Weights of a small image FSQ autoencoder.
Model: encoder activation reglu, encoder widths [64, 128], decoder norm batchnorm, decoder activation leaky_relu.
Training: soap at rate 0.0042, batches of 128.
Data: 90422 training examples, 16.3 epochs.
Rows from block 7 of the encoder of a small image FSQ autoencoder, named by matrix and row number. Rows with one number within an expert belong to one neuron, the router's apart. Each number is 500 + 50 x the weight over its row's rms, rounded and kept within 0 to 999. All counts start at 0. Numbers have three digits each. After the name is the row's rms in percent of the matrix's.
Before each expert's rows are labels from the 100 images, of 14976, where the router gives the expert most weight on average: "patch colour" is the nearest of a few named colours to the mean colour under the peak. Only what is clearly more common there than usual is listed. The data: photos of plants and fungi (iNaturalist). In brackets: how many of the 100, against the usual share in percent.
# router: router (encoder.blocks.7.mlp.router.weight, 16x128, trained with AdamW), inputs 0-42
# gate: expert gate (encoder.blocks.7.mlp.gate, 16x256x128), inputs 0-42
# up: expert up (encoder.blocks.7.mlp.up, 16x256x128), inputs 0-42
# down: expert down (encoder.blocks.7.mlp.down, 16x128x256, transposed), outputs 0-42

# expert 0
patch colour: brown (63 vs 35.4); black (31 vs 3.5)
router.0 086:438497506526476532584421481446520553493452402439505570407564418528406450498497502550466566433482556541537497570512571583536523539
gate.17 144:467514536506469487549523555531527501525496533519530500501507500496535595491558562485403511365450455575499541561481505449446409541
up.17 142:412575434498545577472463567582500494477455472554489447532492631453419425495564482513480519554570499539499489527469518447518534485
down.17 108:518490515446437486456586487468532512553598559528575403395461436448469551493583595420517555407481506557463510498599429513409440530
gate.18 042:465522452429555445533610542533508447505561511590561533515455540483477437561441485485441443504532593542458519509501544366549562455
up.18 037:419586496450412585529562534546539455472491516449451538559406467562505523452448496579312515553518498521482563465507473518526477492
down.18 033:626469550500476486586467502532516523517556376504438535488430498549461411433442563566499442484417551509553528553432526456482452569
gate.19 100:488409510494423470483541482550529449487417531462530517470447555535549504464488566508574448516414572455507507525435476472436409447
up.19 101:499524509488491525535408412507523491454472516429524522558549414572481469527516572571510471557376557479584504573551454492500577458
down.19 149:484490475499495469519550519488485563576510474508456451516485506455526503461488518461448518410594467497496418428506483545418466527
gate.20 074:616496519449531492405473473540444468519408610542547536641511538553481558430574576565484489573508557541435522508437524506487531461
up.20 054:450410412556489461470530518428491524591580458477463532506504458488578495525422424402572549490457514550580419470510536428563467533
down.20 046:494548475415477499559399572522523463518455550525438526408592462482512463526523499564473542501510558557592505456474520472509524520
gate.21 155:531544509524543496505508410540489492570493447494444480615552499447410497461556498547503508556483510498416526426549476442510534464
up.21 146:450427476480489561555467507607472532465482467435569546568504547466510486538469470544474486424530531479487489503544591523489534550
down.21 144:433485509519484414499437548498526563480410543513540331428510482520582506545538588446461654465490500496526559516490528486486426510
gate.22 122:488538486527526488452491447454419525500528507475559517565597461485547527567500502395558517474519462520535504531475469387390463606
up.22 122:573422487515551606562522465455620491420551425544513533467480566465538581508530427525520463529488563547442444511562447411576523526
down.22 100:469530499477506466472600436506423540517557561459407464472518520581477491591481555465526494492459489479499392536488457502534521494
gate.23 151:478547469579536564499508537533517484443523483451474593492440527420504448506549445480481484554514438477449388462552427512476438521
up.23 163:505514538496456535549446557511529474519494478454501447632470563492362406537593516480530464647520426462490549466478396486508442545
down.23 205:476492516518582508454535488522522489556447527506495564426422513458518418522532425460433418542582516454543580449593402485489458463
gate.24 048:431503528536487472440539514534515572567470535483431482538535560540502471474572466493493496443423613544536510420510507475392490616
up.24 045:483504538411469462436602493462419593468530573478565544508517480572559556482561498462511418569426480553494546515477541504449520462
down.24 051:513374510507602487471526540509442374555531409523502493502533559459471474507517444530574532492449439514445518490489453506548482503
gate.25 060:622422499576442503616448527535501468454563475546490549524477447538503453516484485591494543539550439507480435489576488442457445505
up.25 044:464452553557411479528546583470463430453495448528526459475528550465541481539499451519519411468464501517478413450539521468491456496
down.25 041:404520380535466607542425471532533499468519507504444482350441508510495488365539450613429456495569430597459485480588492541509485532
gate.26 122:438561578584482534474461507615560523441427445493461403558442538451504522512491524541539502527591481464437561496480513530524438561
up.26 121:511543568445519536511510448500485525542513495532487504482597483503459513517555354558538559431470459488418551531443431505464443510
down.26 114:566572529591458499474471463455513485413443515460447547529430533502502377513517567282527512454530444475577498469531508534509407518
gate.27 033:466523456559562517481505546496442543452453526553538475621489522492537507488561540457474388499545527489487523472481552363427533559
up.27 025:534504516517447534572531564564529449490447528459461535470459616581502544543426459499503527516496463442521527438569458444477465553
down.27 025:476511497506586526462461508476532517589454536483503419506533463552494523524508596522537553469513565451447483493503468460483478442
gate.28 059:493501533504503538470596511560507586456525516509483483525638616570460411484540498437536461512514455552517490521494524509503490416
up.28 045:451484515529429491519441406576613544476425463519495335432525559558453448535481492561405492637454510507507586450555521523474568464
down.28 032:530413423501514521460498504518535528546435555534507527408471534503486492440587465495482517521477438582621554460577468527449559477
gate.29 155:437546443502531387416529496483457491541516522491548464546512494457573540553593432569517452541522438594553524474527546535476503588
up.29 125:542488421477543493444507458545474532547512588548552487496507548501450559510583422551471531526465444523500489519511454460461495522
down.29 125:500465593512532501460529655457567422445475556542536526597455488543573415496482502528456444478535478471519600491457449528576403472
gate.30 116:555458490529503486540469511548517569544536463493492513601599505548499434518502522493455465460467422437453470398544527517508489390
up.30 111:518508555473508417562494388400505463544475484485538555437424534547457555605458488494528520487615365549496490442556537509494401502
down.30 099:461479485541533678455501541558422545482530530495452503527575513472497515462477488556463422548409558495537351455496437478527592503
gate.31 084:522524571519502551483435504501524470511420526444430495613461547578441556539494502486473486561532521451558513598448512448613462513
up.31 076:504526530486473561428514492549545501538459494461442423543456520542453514536440543516514537547585491426543508601444583497541479532
down.31 086:513475496510532523538574587576556451521514498497542433495441544549507470449521443484486472531472510510549452464477436412499552531
gate.32 136:415515429587480509539491491415534512523526480448475534528488604491523511567498579555580473589442578451431501513473474518546582416
up.32 144:573516456417558478486491513432529497465534561458584454446458435440481435519503362434600435536527437579564463525515409441486555581
down.32 129:419401501541499429469566483497518501477462496507577497517417608549575537527467586584528614574577523580494461519498539491569475491
gate.33 029:575431597443550415481503498470411443507570444543488432540410622428563474469577520553494521512469523548455404497501568515502504582
up.33 023:577539554489446469446557473478524447524490423469526509525470453570539503515529441426479495509538590437538516554493495521469510525
down.33 022:522497565515532511518447459474443542471455514439510498481474499531552480487433596570459467525463524462524510564507457416369402370
gate.34 145:464480472542551547565410487481484488438504568476543548580565502465464461501546468487420418507532474390463421481525426491438503397
up.34 144:504494493523451539449535544497369496516477548551494507495497535506447431459506540582462447559582529483455613413456455530516550461
down.34 142:564519485455459468483466478477572528496558445481476526483531425521510598490427483523577501507352470481540571568572559473483507529
gate.35 053:485532484431536403472545427536465446594484511512399450490510416440545444541512480470588473523480480526525498565505386512500465450
up.35 048:470537511490559460491451530502538500405512376512538531545356571541561396502518471457416491431457483482482545441557584561572523560
down.35 035:540453511476523519439473512579520442477525477463402420480510552468421580470517444455510540425607527522512456425457510424525477510
gate.36 115:542403572523607503488542547508542547516437561518390397453548481449542584497535527469513542510432571471514477423491461481502511501
up.36 106:475570433566490469426539563491533510520525478486537550485517523565598411496400506517496448468563501596529477463510508487473483468
down.36 129:563443498444481504516463446536431591501596610570500510510539431463369554486562467465572569562481574437451536478454518494481498514
gate.37 044:474507449426540498482477514404574520485550526509416464571515598500523476419526487493434562432470532450476505504485529570491462551
up.37 035:496525543520508474510534487453357446519562536614459548528481528599591569510552555529512485522588408563466421511465546544577391509
down.37 034:501509478556427507537484482482566513522475460438483510431519484468496450541378454458509454485609535451437517466467490488569445556
gate.38 034:545477512462579488556533459528411504488548515496483486566499542511513478463542510544492463512416395599483389462505521505505428489
up.38 036:499468511544496442515444528438442541556543499499448451565452548503511500479437513517485361496582506520471429460532451520536445399
down.38 022:439505481523447502478577526502473512565436496485441467485501513463435561481460357460533538389499463517388539480510580632462463444

# expert 10
patch colour: black (41 vs 3.5)
router.10 104:425487412456564537507573463429485478481526469567432572443472494457510507559518447525490525472594527572535427451493556478493457596
gate.9 128:443453478505436556433533526536524542508500532480490493597454532480437464481558496537468527485483433542397459514534475516541476529
up.9 103:478490496480408568496503542499490488499464583535483540531443543454382540538471536531481562480429470513311475574509466535578469468
down.9 090:438517502528460480568473407480553451501508508568450428417440454510437545534536488484461474478506469528451508446531486520519456490
gate.10 113:545432447428571532411538470474473482444502572597389523601596493492522577505559528496473491538449466617518495562469477516527491469
up.10 092:525521478519503454573438645583467544421502475409558496469409509502502423525508544475477477510527570474528565492448509493447588465
down.10 077:484472517438496570461504432513497475498488512581504521459479546419482567472482426530463558522348496626501405536553460512555479488
gate.11 125:570516549563545498366514425580546436462594461420599526513484430459507565462542422415524481535430484519494431529564501491608462501
up.11 114:457445461497472470529527540415454529582462573492381439598562538546492443529420558561484536469517480466537612485418535486404531481
down.11 075:489492457505514557378567502497434496488543505495460429496490461452465483540471475487446604518586464565526482492573564501484464510
gate.12 163:507500516411466488533520462436527574491522524500510440502530501596520506499486636516571582544475420444619610552512465434455540448
up.12 226:536480471563450519445493599545520528533541593476559412491489484521459480489514542440440455543533554473484485524591468479475479468
down.12 213:537556533530427494476543549493540418446496424458526542488477452545524474556457379398368388493567507530457478416634486551545473512
gate.13 099:532488516496555485477463505472614462542435582517485593579558518458543518625426519468523465483555506469487560504447476487528520469
up.13 088:482535509461577491414440562524535492505402551527535587531560584461527553552422495453490512475615484438484522563476535467530490456
down.13 096:386561552475492526524543546456406515433544443541485359480485563535516503403535508468455511451426556502588472550573450468510497493
gate.14 124:500555522521430526574487561545496574446448488630458532538482439507432498494513542508460518473504585384513466408472457559526426470
up.14 127:373549426519452412484437537479435565476463530589500486501462435527504473575472514535497463427466522497460473449510553506492478439
down.14 100:529469568522524513479625412523457497477537487483452468495557628495519488509541483494464503462531474498444551527416484423452497504
gate.15 051:581438483592468483475469458485516452534560496463540539524531435504477460518537507452503541479433578490561460432569463506436561544
up.15 036:440525494477462584577484479533472545502381445539486524570522582526485519481407557496614442511545449497485450623494489411481424447
down.15 031:430562506577566514493524547463502514497522488526569508516515496699517413521518530492492547458453488554483550557460489548540424474
gate.16 166:408519484546418455564407550517555514504512543545485461551539523522490531544466577562486538539429501414497529581497489523563469461
up.16 212:511531490412534435543495536481531498394449559596528466524476442554490429529431492477463509435479514511542464520528526463445511508
down.16 160:534496503513548467478575506531491470542435527551414477476536625478444529537511552479541477556531520456417553486434500452545480475
gate.17 176:497576515523473487459406525428561504466471661511524393455494477529450492450480542480481451493423544518466497573518446527522578443
up.17 134:497507511471484399489450489467548512544506627472617444481504386482491478469447516442516449486477528534442478572564412505518551495
down.17 108:467485459605570528472549505486460382443526493521501443559451542508490455522577527419604533452557497490472453569583458440574463522
gate.18 147:547589446608436505454475505467517496521479449435590447532478572576496646492552471550439487452479466480612496525548483573520495547
up.18 156:426446465552487433539568488458413547472452504500382573515584546503484466580518438608526411486495500502474564480427551514509519499
down.18 164:443493439590528442475429463465471542405531442608504382412431507493553519530441564507518568471538514529505471542474573465590430503
gate.19 033:553391412564534524465540529539457539492433487365495500486521473558448551546527556537559445402392449517471526555547455470519444496
up.19 025:557405479483508524521414508597575472418577462471466520589505443498484453494403572558461440505483553466525514471539478524451514440
down.19 023:549612434535525538568549437376489561427489427451509556474530448525434460528584525465532552448533518533475498452463447441501526527
gate.20 116:475408513534532474463423499588459479601460451490471491558506585473504451534509534444389383478511468499516474452553449506541486473
up.20 135:558483467510439526459618485508534558477531486576505479568482472443530590468493416550530500503492449461503437408546534548451539440
down.20 145:461530474447439483491487567422534479453576498503469437534524427503521437485440634543580510488441477555508480496463569449410534514
gate.21 039:554443473583510497518452436469514470506462450433419528580554528476505553526442486496615491440463504491488490601520494522534528447
up.21 029:506453527502509497452556561544519419513482493511544584536597458546540496451455474606504532448511532392462449449504508512482492462
down.21 025:505559463450506433404461514487542623423526409501490496489560470528497571470576499357416385571510588494444517426537565509485541524
gate.22 182:488475482470432517444574502507439447434449611597395522459471556505505493474499489553431574535534533488547504552548571539477448401
up.22 234:480516595516466507493496559528571473456462557430528397449491503521474482524472481541414441589494566438490568571582439499500532433
down.22 195:475471497500520431564556444480481469499477477450572537479528462524475492548576494380481381458439457519426489474412431447493545469
gate.23 024:532478526528448507473441478412426577504501561484499435501457508408461478431575490456563542530415468513480499544546467476452451501
up.23 023:465492506577513594492473511550422566557500427507554520512566459483541528570552507528469381512333442457493540450526496539536631505
down.23 019:400500566465433533459410425504416467441564525478476490506507495511481534452554454552465495558380523467591497627506530524531525517
gate.24 032:537486463479525515564570516447532498581516499537528467496503510494626545450528475479556502570395523530524528549475382485483521415
up.24 027:567533549481527489480370549501620569459514545549519498493436603450478482497615524391491583554443438519445472424519515507508461456
down.24 022:532484566563545574410581489462454414561486472533490577474477483580487485528545512527557433453488600471529537555509465488440450513
gate.25 117:493450477545467458566433491473609478458578590503522402471562498500489482516532565496582515519428518500452513584472458483468578494
up.25 149:422480527566468475547415509501554495533523543470481490489500529485503520508446596488503475562508497464446555531532480513533513488
down.25 125:549503501489471531500499463528423412529535531511568527466451451467428565513507530476409518478562514466493457467529491569573438497
gate.26 174:474501487474426491474602456481462440450436558557413558435489547496492492530490478518437560506542512516452505506506552532520393440
up.26 208:495507432460492539395532488481380515511535529623423553577484536488529487427512494546527559481492493523581486540466608517509473493
down.26 255:563531500469459507534508462470511456466495454481611499457519493543513523528500466504454388479499497443499524526510414551497424514
gate.27 061:446456427515422476533590564431451529541504538476525482494551531470482512496550511555448525395626480569475538471533436427506476446
up.27 043:523535536476466510445515485557460525527466489560506507575428531481550467492541529566470522457618498462567468535522482470469442514
down.27 031:489521555393472567429561533476449490521588464543492574626527531465443369436453481492520509587523461487551493522530430426539571449
gate.28 100:539536464570483544429501391478362497496466588501573525419541478490365499502504493450515462494512490472538574472540463454499466436
up.28 081:489539523526562625474497508427438541520506549507565485423509438504473467502509425468465484462479541443501539449514556455526534485
down.28 121:557437474518444469519526494497524547404489447565480560527471571553580522448454497563506529530398487479523410600478519479496566528
gate.29 147:490433461526497541411567462566589417449557532500492470456586444474477538476496601491501583446538459573485475556548548443337540459
up.29 109:477515535529512422558444538463407616394470485567505482604486497651532417538527472418608507493473512430492491447532533485666472527
down.29 151:453572551483519440465453463551486481476521424556567536543489405583517555535446472533473537485514450571515505535470486553525532547
gate.30 043:474411612481495495527555451453442558541483525469506425570536449443507496481613441609527497496431443477560427540531438485451572491
up.30 036:556401489518465517437509527521483512468565512472471572471503424523557521502494579450480525491548600462539501411468554577533447418
down.30 033:462549553469441490470483466506507491448448477480444520577419430432462461422430461494503442409485570526533538531496452445511542498

# expert 9
patch colour: grey (83 vs 49.1)
router.9 089:514504440474530523477438492433543528463524439477496519503510370535545530477469505546603530497591478454513517503542466449512582576
gate.12 080:493469499583487504474395564485447413557580462470491503503547516538631503476575483497542442502430384522503467536443438489536556507
up.12 084:504378512504449431575460518552427437549557448547534568497450422480529477639483502531389441547471477472530430505422483550518426531
down.12 080:495473506477485512537574553486416472412512491555436624586529529435488485535544495509483529503578526490440515461538402521458512377
gate.13 138:418505499533424513504448490470511454468498467615467416522513481436517544479467459491478525494514457514519413529526470561380477425
up.13 114:466506418582401514461486525503577485440469445513512413525455438461469575497495450449441545470519443515500525506500504565432415514
down.13 126:501490540505527503496458465521495488605466553464552525566501590544462538561530454586504491536453467512491438444418552466577495503
gate.14 116:473484578523513554492416514452502491507453551524513523454507446587523483453453491624575541523421474472516527548377488572516422491
up.14 093:541526452551506500516559490507425526519506542471526432536465587462501554557524533335437429491606561540495474485584494490460633493
down.14 079:465528532518479509493509561432543503464505518538494376518463492569500414577466625500569613517448435408515588544520525453512413497
gate.15 189:589488394512386523413553507505500439421510548589419472449488521532495447475530505529479466538529432581478487481486563467501499469
up.15 200:444473491504475447458465482499489513503471602554520583427506475461486589546466527447469429487448535568527521476410461535567480549
down.15 181:508481529522558489520601506530518493438492430503374449501499527501493470457473449484504545471588472500421507593568556519450534464
gate.16 130:511410461539495451458500441424526588409482501446464580555538438411521510572495520524435571456469446482451508493465539498448482559
up.16 119:466579504455510508526554510603412417589526429549495511497481552590552542459510448495559494500472575548558475494540520475556530446
down.16 144:470546528557552487547490583449496477430560568499544509508433429590529494564473450465513547492455447502522567523431476456528481574
gate.17 049:584539455441523431464505518477454496542538548585575488507501553479510447522576472589438516500395589600471543483470487514548477425
up.17 045:515529544452505518482397575458482476519565491582562519453438534525540460414423373573487609467454483551455549492535532352522495501
down.17 030:505497458544402490551516481525430434340509680527427509440476431481494510470531447573495546518543498457560399522520570464515513458
gate.18 031:463520567506585569553527477481448561543505615505426527564448497486427524526506457520481475577438484524487409469460543456558487516
up.18 031:614624523559457566520502478474449433498490569442503509543515510510493521507526638461479504454455588448481537483419487544457494574
down.18 026:515534523565563440489580538591454434590461510518431460548493482404437434585506486509576509566421544519546545457558504481547446492
gate.19 050:547533472500424559550496563458390493448447609531511562546472513516509552413590507512510519462504550517550439514477426425514505395
up.19 037:467465540478505405430536431518419471569527481561482568522500571486505432548490447434532526549547378530452496492543462441478481488
down.19 035:533509530546576516537533486419459476568504498460490512528429538547528572505497535471566574491557475550524549498443460470477388627
gate.20 072:520522562480488434490528484560452484551421477500451495562534530563451474503533524572451523576580523483471534494600589500436529574
up.20 063:444578504497571566519492400485482524513583536507407599474508447424452525490555491452575453570451533595518523537521392367546537389
down.20 057:508553572517474472449434568571483507526425418537475477611555452480513435531439455472581509482594572382512498485401466525495460502
gate.21 025:550408408526550461484469510463348518446524545602438529549574514528449434506568470481585462454440444508512456481484510440529584484
up.21 024:472464551452551536404508514475581482481513509482450429497471613425537467494535564551470578496440508474478475483468521490490419497
down.21 022:433571448471510613555535472529531509555521454509522434510515456493473426544534448476555549405472512478572515576462516457527555502
gate.22 126:540490514457552524464536560586599548406600489485435620544427519515404422476614441502496465543471450438516508468512483496523468568
up.22 101:416492461528430512518487570501501442550366534525555504450546530423638514503514528492495487517471558538450495544604522556474509465
down.22 109:509501577577545421499459532553547458422508501484432425547500550494397502556468461494465557561391515408578466511437418505522503521
gate.23 122:603492473501501387507560468452420551486502449520550490536492562515523503459511484449521589514540555528485448536527549439536510449
up.23 123:481440451504531558578409562500453502537539448511532530478451478571476531465496428478552512519542519529511508461518566478481508535
down.23 117:484515450507505434429542546603513479520379505471549545554529527413463534553494447524475497445429532503514509508430465585513497487
gate.24 025:548535509526516448440509570491420493540531554525537491453593525505561519500530405547525452492366513526490320499462573424455546446
up.24 025:496483510524448512505438466489402455582538451559500496511530509398529494483556516512439464458437447480440513475535560595514499492
down.24 023:502499525493508499430567481533546446502460503426582574387439467526558495547491534430399514527583529524465475374474434481544429507
gate.25 029:574458467454565481495546558510499458448527490518482477559472541515584482513486551604584466539495379513475463527556452500539488411
up.25 023:525569473538491499411501410462648537499512533426492467604477543477513523560531450443527565468438558496512453407519465535511522486
down.25 022:532535500566488526633546509555443499401569453459522512473448454415482461494405501356476484488513534447567557496564514562449509475
gate.26 156:450572594580402503489541527457519503461484499471458564435422450551560509519549526499464494579515511529578571544534500529551522505
up.26 170:561458472461523526514508483480504520521454491499603445471538547538486516502573478545485511543549549443495465458436565445425526467
down.26 127:563458544517532463586509557489407458561440463544430552555495577509448501538362505549524462510490554561499521445496437548550383580
gate.27 046:393450485641527552413548544594478466531521592442455617456439499528450430530500500502479423543509517514479466481550462491422569461
up.27 037:389482546530538503486438484502499500579510547413468518540475531442470478524527393458502433543514522462412523465583532504455570475
down.27 032:610444542501497462512536443432500389401458530516591508576513583625539478432425545510590537459421555488542485553441473524563476496
gate.28 124:472519564438524462532429476433453569434432494468428405542539500494554467550486451522501499602456550467507570482560514430516485574
up.28 108:530508492564449564417553532592532444492558462487448557413494534482458497413531492524535477458562513544433461485495499483455508419
down.28 155:404622504532496497480442518431480560471433546505515399497521459524484504574435522475502511562433497513553626495541513488601486552
gate.29 035:500463456541399502531525509540497532401543628420543490563425504494455570433498507482510477470417487525447504497474534509520516505
up.29 034:552453457480489538502494513390537565619516552588386496564498573460577429463562443460477514502477469520605566489440460500485473428
down.29 031:597510525507501503377531505420573496493499532553447503479578548573515458557578490517487602566430447534509544512392438556523605497
gate.30 046:483448537452481548512662516520469537493466509561499540600474497576419457434569530457462471589443558558498489463439508426444458497
up.30 034:576534434462464471415444479485475494373536618500552452483505520534566512482427569494502424445469474398484493579478551459569494533
down.30 025:474452508489515513534375512435526518608456431486490572509486519453479478559528448566529449533480580393511585507492490445498477535
gate.31 036:468491495609371439521508584548461541565534554488460490500607474508567453469599513511541438529422489498576518457454562508491443466
up.31 032:520529593474471503474527472443472517585441587537492538447495468440473539590447590504505397529502479540455463524547516574424516531
down.31 029:557539482463432467513611466476460465549433502493489459506434471496441457380382494572453602521531502432585526557544477571497464410
gate.32 046:557422484530505477490531581471504494467470511534479567444393377501510472515572453504517481411472490504508414465474508452520593485
up.32 034:513479476548506434491541573440526513531481570514592497510477505520482524461521482522518484445480505459514495509529442512469605519
down.32 045:362460511477477536531590480474543456396510564475517550392465551558477483466518565500515439439545489613469467536531393497522454527
gate.33 169:426460507626474539517489508527486485545600459486455524417505515444553526464534478535544464513463470506499478516446492541617490478
up.33 188:554467527509545540478424381413459487522436486464501495579566542579565555424509487500584507515462450514480524538467469460433570518
down.33 236:502430410620451569527555448528434408454497477496497552552535542501447525532439511496534518510529541446433483488498514495589457457

# expert 4
patch colour: white (27 vs 0.9)
router.4 102:508583524517466510458442527594474498601447511447477561546558529467419513405427406541431502507530550544493532472551488515595592504
gate.2 026:545476512534567463571574519446444561532522518532549584530473514514514459523511493544514462456450503475516516445370498523477432470
up.2 021:431451492487540534556428378514571523540505464520505414553497460443495511499535494435528500477485395490535544613425426532557461599
down.2 018:412483544515555508504541401501513560496572477520541401497482387450391451631556579498485468452609517539395470512444499439400503462
gate.3 117:591484478488533476445476511473472467564585545527473520529551514544513538499523464522529489420448482537473452386439496507517526526
up.3 132:507465522384492509501503503432504493563517533564561460554543499421562525397467460512541510489506485557459494511543417560511492561
down.3 132:498544417547536498502572468474555521399498541440463482491469455476483609536462498518376501434541498520509479471461493570513484464
gate.4 049:562435595550464545505465530454557530513543446513454518459444591509555549509538490526485491510462566468444453472493558459469481440
up.4 042:518465590529568533523473457523564481512502539420487569560513586537546527455544474463505494523524566546465509648442548419538485432
down.4 035:496551543520514472390543489447413602525500462488444520523435475490422437600515512483556568447489499484517466514488482544609443514
gate.5 034:451509558518537500546615505427387573404592493523493496528502474544531532515468521511489545513533505548512587527527559558530478486
up.5 040:531595433530520527504451453459481487522553509445565498452625540601468479517560443567419416515505482445463469463479489510556511496
down.5 034:631445553448415467477470460616414443496522588500461560533489445476537522486473525503481545453449527524577467472536522602540507470
gate.6 129:511551451512475611554500476525508447470453531508422439383483533538467514582553529488448536464478487466601511461501555486564535488
up.6 129:570568445527521539463523522527549489429501387410523509484439448500472494481428432425544575529571468533514444516480533483480578505
down.6 151:547511569529465483528406645442452476527561479546525430542578504570543503545460536546543589445497507486492496608479520484564412537
gate.7 035:555509542508497588505502502460472427469470504613458562521503505600461445511504530519596534530505545577452394460497493489579521493
up.7 040:434546527591434498540511461447517470452476476475470491557478395503448455557461614498460585466462408517422539441527463593467461461
down.7 034:474589427506500465517502486461562413577554531493505427451506476602432521567407496445510474433492484421495543485442530386536410457
gate.8 043:508489503536529461506478473396463479457417484550475535612440435539581395494536485523533509436462526547574509462469539580491435444
up.8 032:565491502483489419441530560492527495490408511520506551535393515480465447572427495508600428538541442518508479518510534608453434570
down.8 022:442537464492494465503510503562582546428440415556526556541495440345522538541507499439540496473499564444519449484529434478454568559
gate.9 043:506590500526550437457497471487495497518598563538452539477525498600503529507473514565567477553397499429467473518502461503422484520
up.9 035:470424480468416513445455513515451546435523396573620520518550481547543578426468496558503538607472571437467512544464502419570592560
down.9 035:531407501522617459451589447492467442477456550477490465548499433520489480509460494471461482475444484506521449522527549375520488549
gate.10 038:568435565543474414545548499482485498533501473441475597461495522527474474427568509474458522412456600491472398506407665505441439495
up.10 032:512497520489507455457559516544463469491508414488462457484497563523531496476477551452505509630421484539524411495532510490543510532
down.10 023:580507574414498482527495472477481416529461580494485473517532542473480575529494536446544583431496524422543462554429575424562393529
gate.11 046:458566538489539409497468477408520553491521578594517500480517547575522479477462489539505514471489550504564490591533499569522569488
up.11 041:431552504452497454416573541515395485587576468537450497570465513552414504468492446437492515512391528431506570455480526554563480492
down.11 030:444583477530554431499524473433551535506414579430510504494533551470571607546516506506446461506521377441507486500556453503517556445
gate.12 124:393551477524527494439519459523518482460470508534513445490471481523500502557563451505475451518496468413496533564489452462462573529
up.12 139:513516491492480508472391501575415411498501437511424500515518480508549481442448437520433496555448547470508529618470593561535492496
down.12 190:584486489487572529483542536493421525488475501523454610541543553499487548513549507464509535396536484521610498437495574442433524507
gate.13 029:485408435533481509547534448498489477475500467547361531568500513598412502466530476534601517527461495515520526412596515454469551512
up.13 027:614493543562553503507495576513471408455572568525473530588627597452561438502553490458477508560453488516526526468492475521469539587
down.13 022:496452487648515542450595519489480570488512468503531413533515542443474508441460522451582439652473563548436499576518446542487577492
gate.14 054:518468510519542525579449503422524464472526473462448554426566492469496505493492422551414442452437471545531544553514603459490508446
up.14 050:453445468417521505444491483584512529487574582512471590485510438482385506464452587455466494473427538591529547534611595447484540498
down.14 036:490599479552571520444519531583453446461501540544559446580545521648511528490493544438583541486477508448511444547450485459576430563
gate.15 130:500473454512588525480534526456476549556543509508500472522499519534539431575563465453549566566531542524587599435492466482398502477
up.15 115:508529505463408563545503521564549504459450434508464571473493484425507494500443561531425508463524600486445453467467439485482506425
down.15 121:443527424517483483511524540489473491447420506543511374459478516478533520492539513520461507569407482549544552468545547495463504596
gate.16 094:509500496511563418421583531493557476548417448452521458455596367478494555479487458473523520449521479538488462588455524485528495583
up.16 101:588511501562522535552462419553413401432635530503497536596475595558530528510491566510500558559452567484561520464533493460491454442
down.16 142:363501469509531564442531589529510596615339508497466452467480499418488530420472442587427519494570456521460507529470497474516578476
gate.17 123:488496521583427475460403471522572445495533398387488445478454436545532518428420523530519476498468475497528535528497551442495498510
up.17 116:501482409402496477483498572419450540490426596614542499462494546483482505526530470496474434391535510516508420490449472538605424477
down.17 184:513445587563468580530460478604545397549565378406424547536497551446498446441452474517524568567432499432495565595483538464490528496
gate.18 036:654448531502527515516578521354435444543508512537448583567469510524464505494476558522532564454419531566528421496496513473507543442
up.18 035:512457514514478419554470551574481529506506485465556480488510446530514630424489500477475496542579542457463486534489552565468478476
down.18 025:498538426512526580444435437460504477535520453385384557508443449552565537554498448418534481508488527453473510486507536567577612518
gate.19 031:533520528578487503477451464427498586551602536538446550488446573474552599479492502504572503507440471488483482557491476454480542477
up.19 031:485555457432434461523473569496531443452497474536483389506419533409492536442528481402490474482533467520600475455432498504424573554
down.19 020:539460433579581485417583482434523480509542474529491533448502456568489564544453475444531518451456440526539545540499497432577444474
gate.20 116:556505531462517556539455441523496500529487407480506461468449601561594456560599532491472610509484460434530471435489426510481500559
up.20 108:594472469487587511533442483471378464539461428455551474489542477482554528492565514488547601527547449467563503463512446545510467551
down.20 109:520412520537520487517513610469425507544484451516466590555517487490490570489437397478459458426484513518491449548538552479488513480
gate.21 101:493474542517398421462430508519539568484574456511507560537517445564500518588523505477448455513424530464472516486472573529502477603
up.21 091:550507468435531609529557523492439470502453616521518463424531521517501489476471535524574541505580484534518424495509481503504527438
down.21 113:464523548480457443482420561501500475492586416490445477469484433515446490501571514480423431573377530434578555494507564485530495533
gate.22 133:493438502617494574527425467447497475512444479488471547527619516418563494466525495534526348506517439487429520554452522528553518431
up.22 137:526501493592458481536444521477544545552472438536526468549585542462608568518550565570524451560530539476589584484417521518597467497
down.22 163:518579500359529415490509498465437486422643473479520524455485461534495402511452469412526554479490454581530442514559481453418584458
gate.23 141:454560496539409463492496469493447544537494491548500537509476487486512490487489530541525578472556489570485421472439464578496405520
up.23 150:491499510415563548554560503438552406471505416483518456458484416516530451497492437525468433564541469486458477549558510489487504474
down.23 183:463477437533513429446497511474485549512482475503510474427490490421461517535480493453532473423615500579537516409405436539486422550